Rows from block 5, named by matrix and row number. Each number is 128 + 24 x the weight over its row's rms, rounded and kept within 0 to 255. All counts start at 0. Numbers have three digits each. After the name is the row's rms in percent of the matrix's.
# fc2: squeeze-excite expand (model.blocks.5.se.fc2.weight, 80x10), inputs 0-9
fc2.0 047:142146157099105099102094139113
fc2.1 103:101100114112117098084106108130
fc2.2 069:100079158146121117111146152124
fc2.3 108:143172117125103109169103117123
fc2.4 115:119138089099095107117097105136
fc2.5 118:085089110110131127091116116119
fc2.6 045:119127097115089127094119094104
fc2.7 053:138186135113103105143129108142
fc2.8 159:079093127131135126085138133129
fc2.9 097:119099112111091090111105102134
fc2.10 117:136147102109100095137087104120
fc2.11 069:111129111095088087130108119146
fc2.12 115:095087153142151124095146141135
fc2.13 130:159145115097092120156097119114
fc2.14 079:098094133140156157089137142139
fc2.15 077:132147115110083123118080108129
fc2.16 044:090085121135135125132168151113
fc2.17 046:158168132104140126148121102091
fc2.18 115:159163117121100110162104104129
fc2.19 100:130109099109109103135085093129
fc2.20 096:088085144127134139088141130115
fc2.21 097:080097111117127114088124118139
fc2.22 076:118102130155162138102152169119
fc2.23 056:116077094119122137105120103107
fc2.24 056:101104173142161121111138151139
fc2.25 152:165156108110100112164117109119
fc2.26 132:101094114104101110104098108115
fc2.27 094:091090098128104110110107108135
fc2.28 049:144138159158136127111172134162
fc2.29 066:080103096118106116109124107114
fc2.30 052:113120141095104117111108083100
fc2.31 117:150166097106109114145103098133
fc2.32 093:154148107127103097158096104142
fc2.33 067:110119095102101093130099128156
fc2.34 051:101100122112141116095154099160
fc2.35 048:140147077117082130129126135108
fc2.36 099:150153091099107122134104092137
fc2.37 077:165165142107141143170125114122
fc2.38 114:088083149145145129104145144128
fc2.39 114:119129096093107089114102106116
fc2.40 117:090096139128141121076124140128
fc2.41 061:096129142147182133104143147118
fc2.42 078:147130164142174125133165141113
fc2.43 131:113102163151148151099162139126
fc2.44 158:168157105103113117164110114118
fc2.45 099:088086104118105125099129112118
fc2.46 096:101076136111108119093123116136
fc2.47 073:138104111095088090131104130135
fc2.48 065:168170152119140120155117148143
fc2.49 073:096084131105148123088143128132
fc2.50 117:124139096106093106140095097114
fc2.51 040:105105159145118150152157166126
fc2.52 153:154154108101109104163100111124
fc2.53 124:108121099097100098114096106127
fc2.54 143:090088141136146136092149146129
fc2.55 144:163157103118099124166104123125
fc2.56 088:082108098119114108089130117130
fc2.57 066:166157116150146151158155125146
fc2.58 065:108103153138139139096160168122
fc2.59 070:126106100098117098131092114161
fc2.60 083:087083131114144115091122124135
fc2.61 138:121106110090098108108097102117
fc2.62 188:097101107103112096103102109122
fc2.63 042:107111131154172123149152165134
fc2.64 064:123101161164150152145143160121
fc2.65 053:143153126135091152164097109110
fc2.66 079:108138088106086111121110108147
fc2.67 103:158157092098098111141114116116
fc2.68 049:087130164137140167132150147141
fc2.69 132:115103094114091096122098113125
fc2.70 063:080079133130120137107112121115
fc2.71 137:142132161151158156132155165117
fc2.72 059:097130129130161149087149159116
fc2.73 157:084092148138135143088132142124
fc2.74 070:074110136112112094119137102127
fc2.75 067:102131152122161145103169149146
fc2.76 155:130129092095098104120105094136
fc2.77 044:091137149138148145156140160094
fc2.78 181:095087115115107112102102104123
fc2.79 109:095083136129131122082133147140