A small image classifier, trained from scratch.
Training: 7300 steps, batches of 512.
Data: trained on microscope photos of single blood and bone marrow cells, 19.2 epochs.
Rows from block 6 of a small image classifier, named by matrix and row number. Rows with one number belong to one channel. Each number is 128 + 24 x the weight over its row's rms, rounded and kept within 0 to 255. All counts start at 0. After the name is the row's rms in percent of the matrix's.
After each channel's rows are labels from the 100 images, of 14848, where the channel reaches its highest value: "responds to" is what is common among them. Only what is clearly more common there than usual is listed. The data: microscope photos of single blood and bone marrow cells.
# convs0: first 3x3 conv, stride 2 (model.blocks.6.convs.0.weight, 144x80x3x3, each kernel summed), inputs 27-53
# convs1: second 3x3 conv (model.blocks.6.convs.1.weight, 144x144x3x3, transposed, each kernel summed), outputs 24-47

convs0.106 102 [121 105 101  89 139 114 113 118  93 108 103  65 109 114 121 115  74 141 130 117 127 123  77 134 149 138 111]
convs1.106 073 [124 148 103 125 109 121 122 118 116 128 124 118  67 119 107 123 130 100 121  84 103 126 171 126]
responds to: cell type: erythroblast; cell type: lymphocyte

convs0.43 120 [132 110 120 134 122 103 127 106 134 114 114  96 131  95 121 129 123  89  86  94  88  89 102  98 155  92 126]
convs1.43 078 [103 135 166  94 164 100 151 122 112 177 132 168 133 133 158 125 141 110 126 165 151  89 156  92]
responds to: smear: peripheral blood; cell type: myeloblast

convs0.131 076 [ 99 126 114 101 134 121 108  97 149 119 118 107 123  96 105 106  90 105 112 116 103 123 145  91 156 101 116]
convs1.131 066 [130 121 112 115 162 118 103  86 109 128 106 135  88 102  92 138 118 106 123 106  96 121 143 110]
responds to: smear: peripheral blood; cell type: lymphocyte

convs0.31 124 [136  96 127 102 114  79 135 123 125 104 109 127 125  93 136 147 153  90  96  95  84  75 100 109 147  91 127]
convs1.31 108 [111 115 190  94 170  86 145 117 109 162 114 186 123 121 149  99 128 106 104 155 142  85 142  86]
responds to: smear: peripheral blood

convs0.50 093 [131 107 105 120 148 141 149 105  97 140 105  84 125 129 112 110  86 146 141 111 167 141  84 122 113 163 123]
convs1.50 110 [134 132 120 132 108 113 114  81 118 106 119 118  77 117 108 113 125  74 116  89  97 125 151 123]
responds to: cell type: erythroblast

convs0.82 092 [125 129 117  84 108 145 101 140 133 135 147 151 113 147 138 145 146 130 159 170 130 163 127 151 139 120 120]
convs1.82 118 [131 106 138 131 148 120  93 137  99  86  92 140 150  96  98  99 105 144 102 153 114 139 134 124]
responds to: smear: peripheral blood; cell type: lymphocyte

convs0.3 054 [119 104 134  83 119 141 108 108  79 136  92 149 115  93 137 134 117 117 113 123 114 161 101  82  92 109 117]
convs1.3 100 [107 100 170 100 164  89 141 140  91 124 100 168 156 114 141  80 115 138  91 169 141 105 123  96]
responds to: smear: peripheral blood; cell type: segmented neutrophil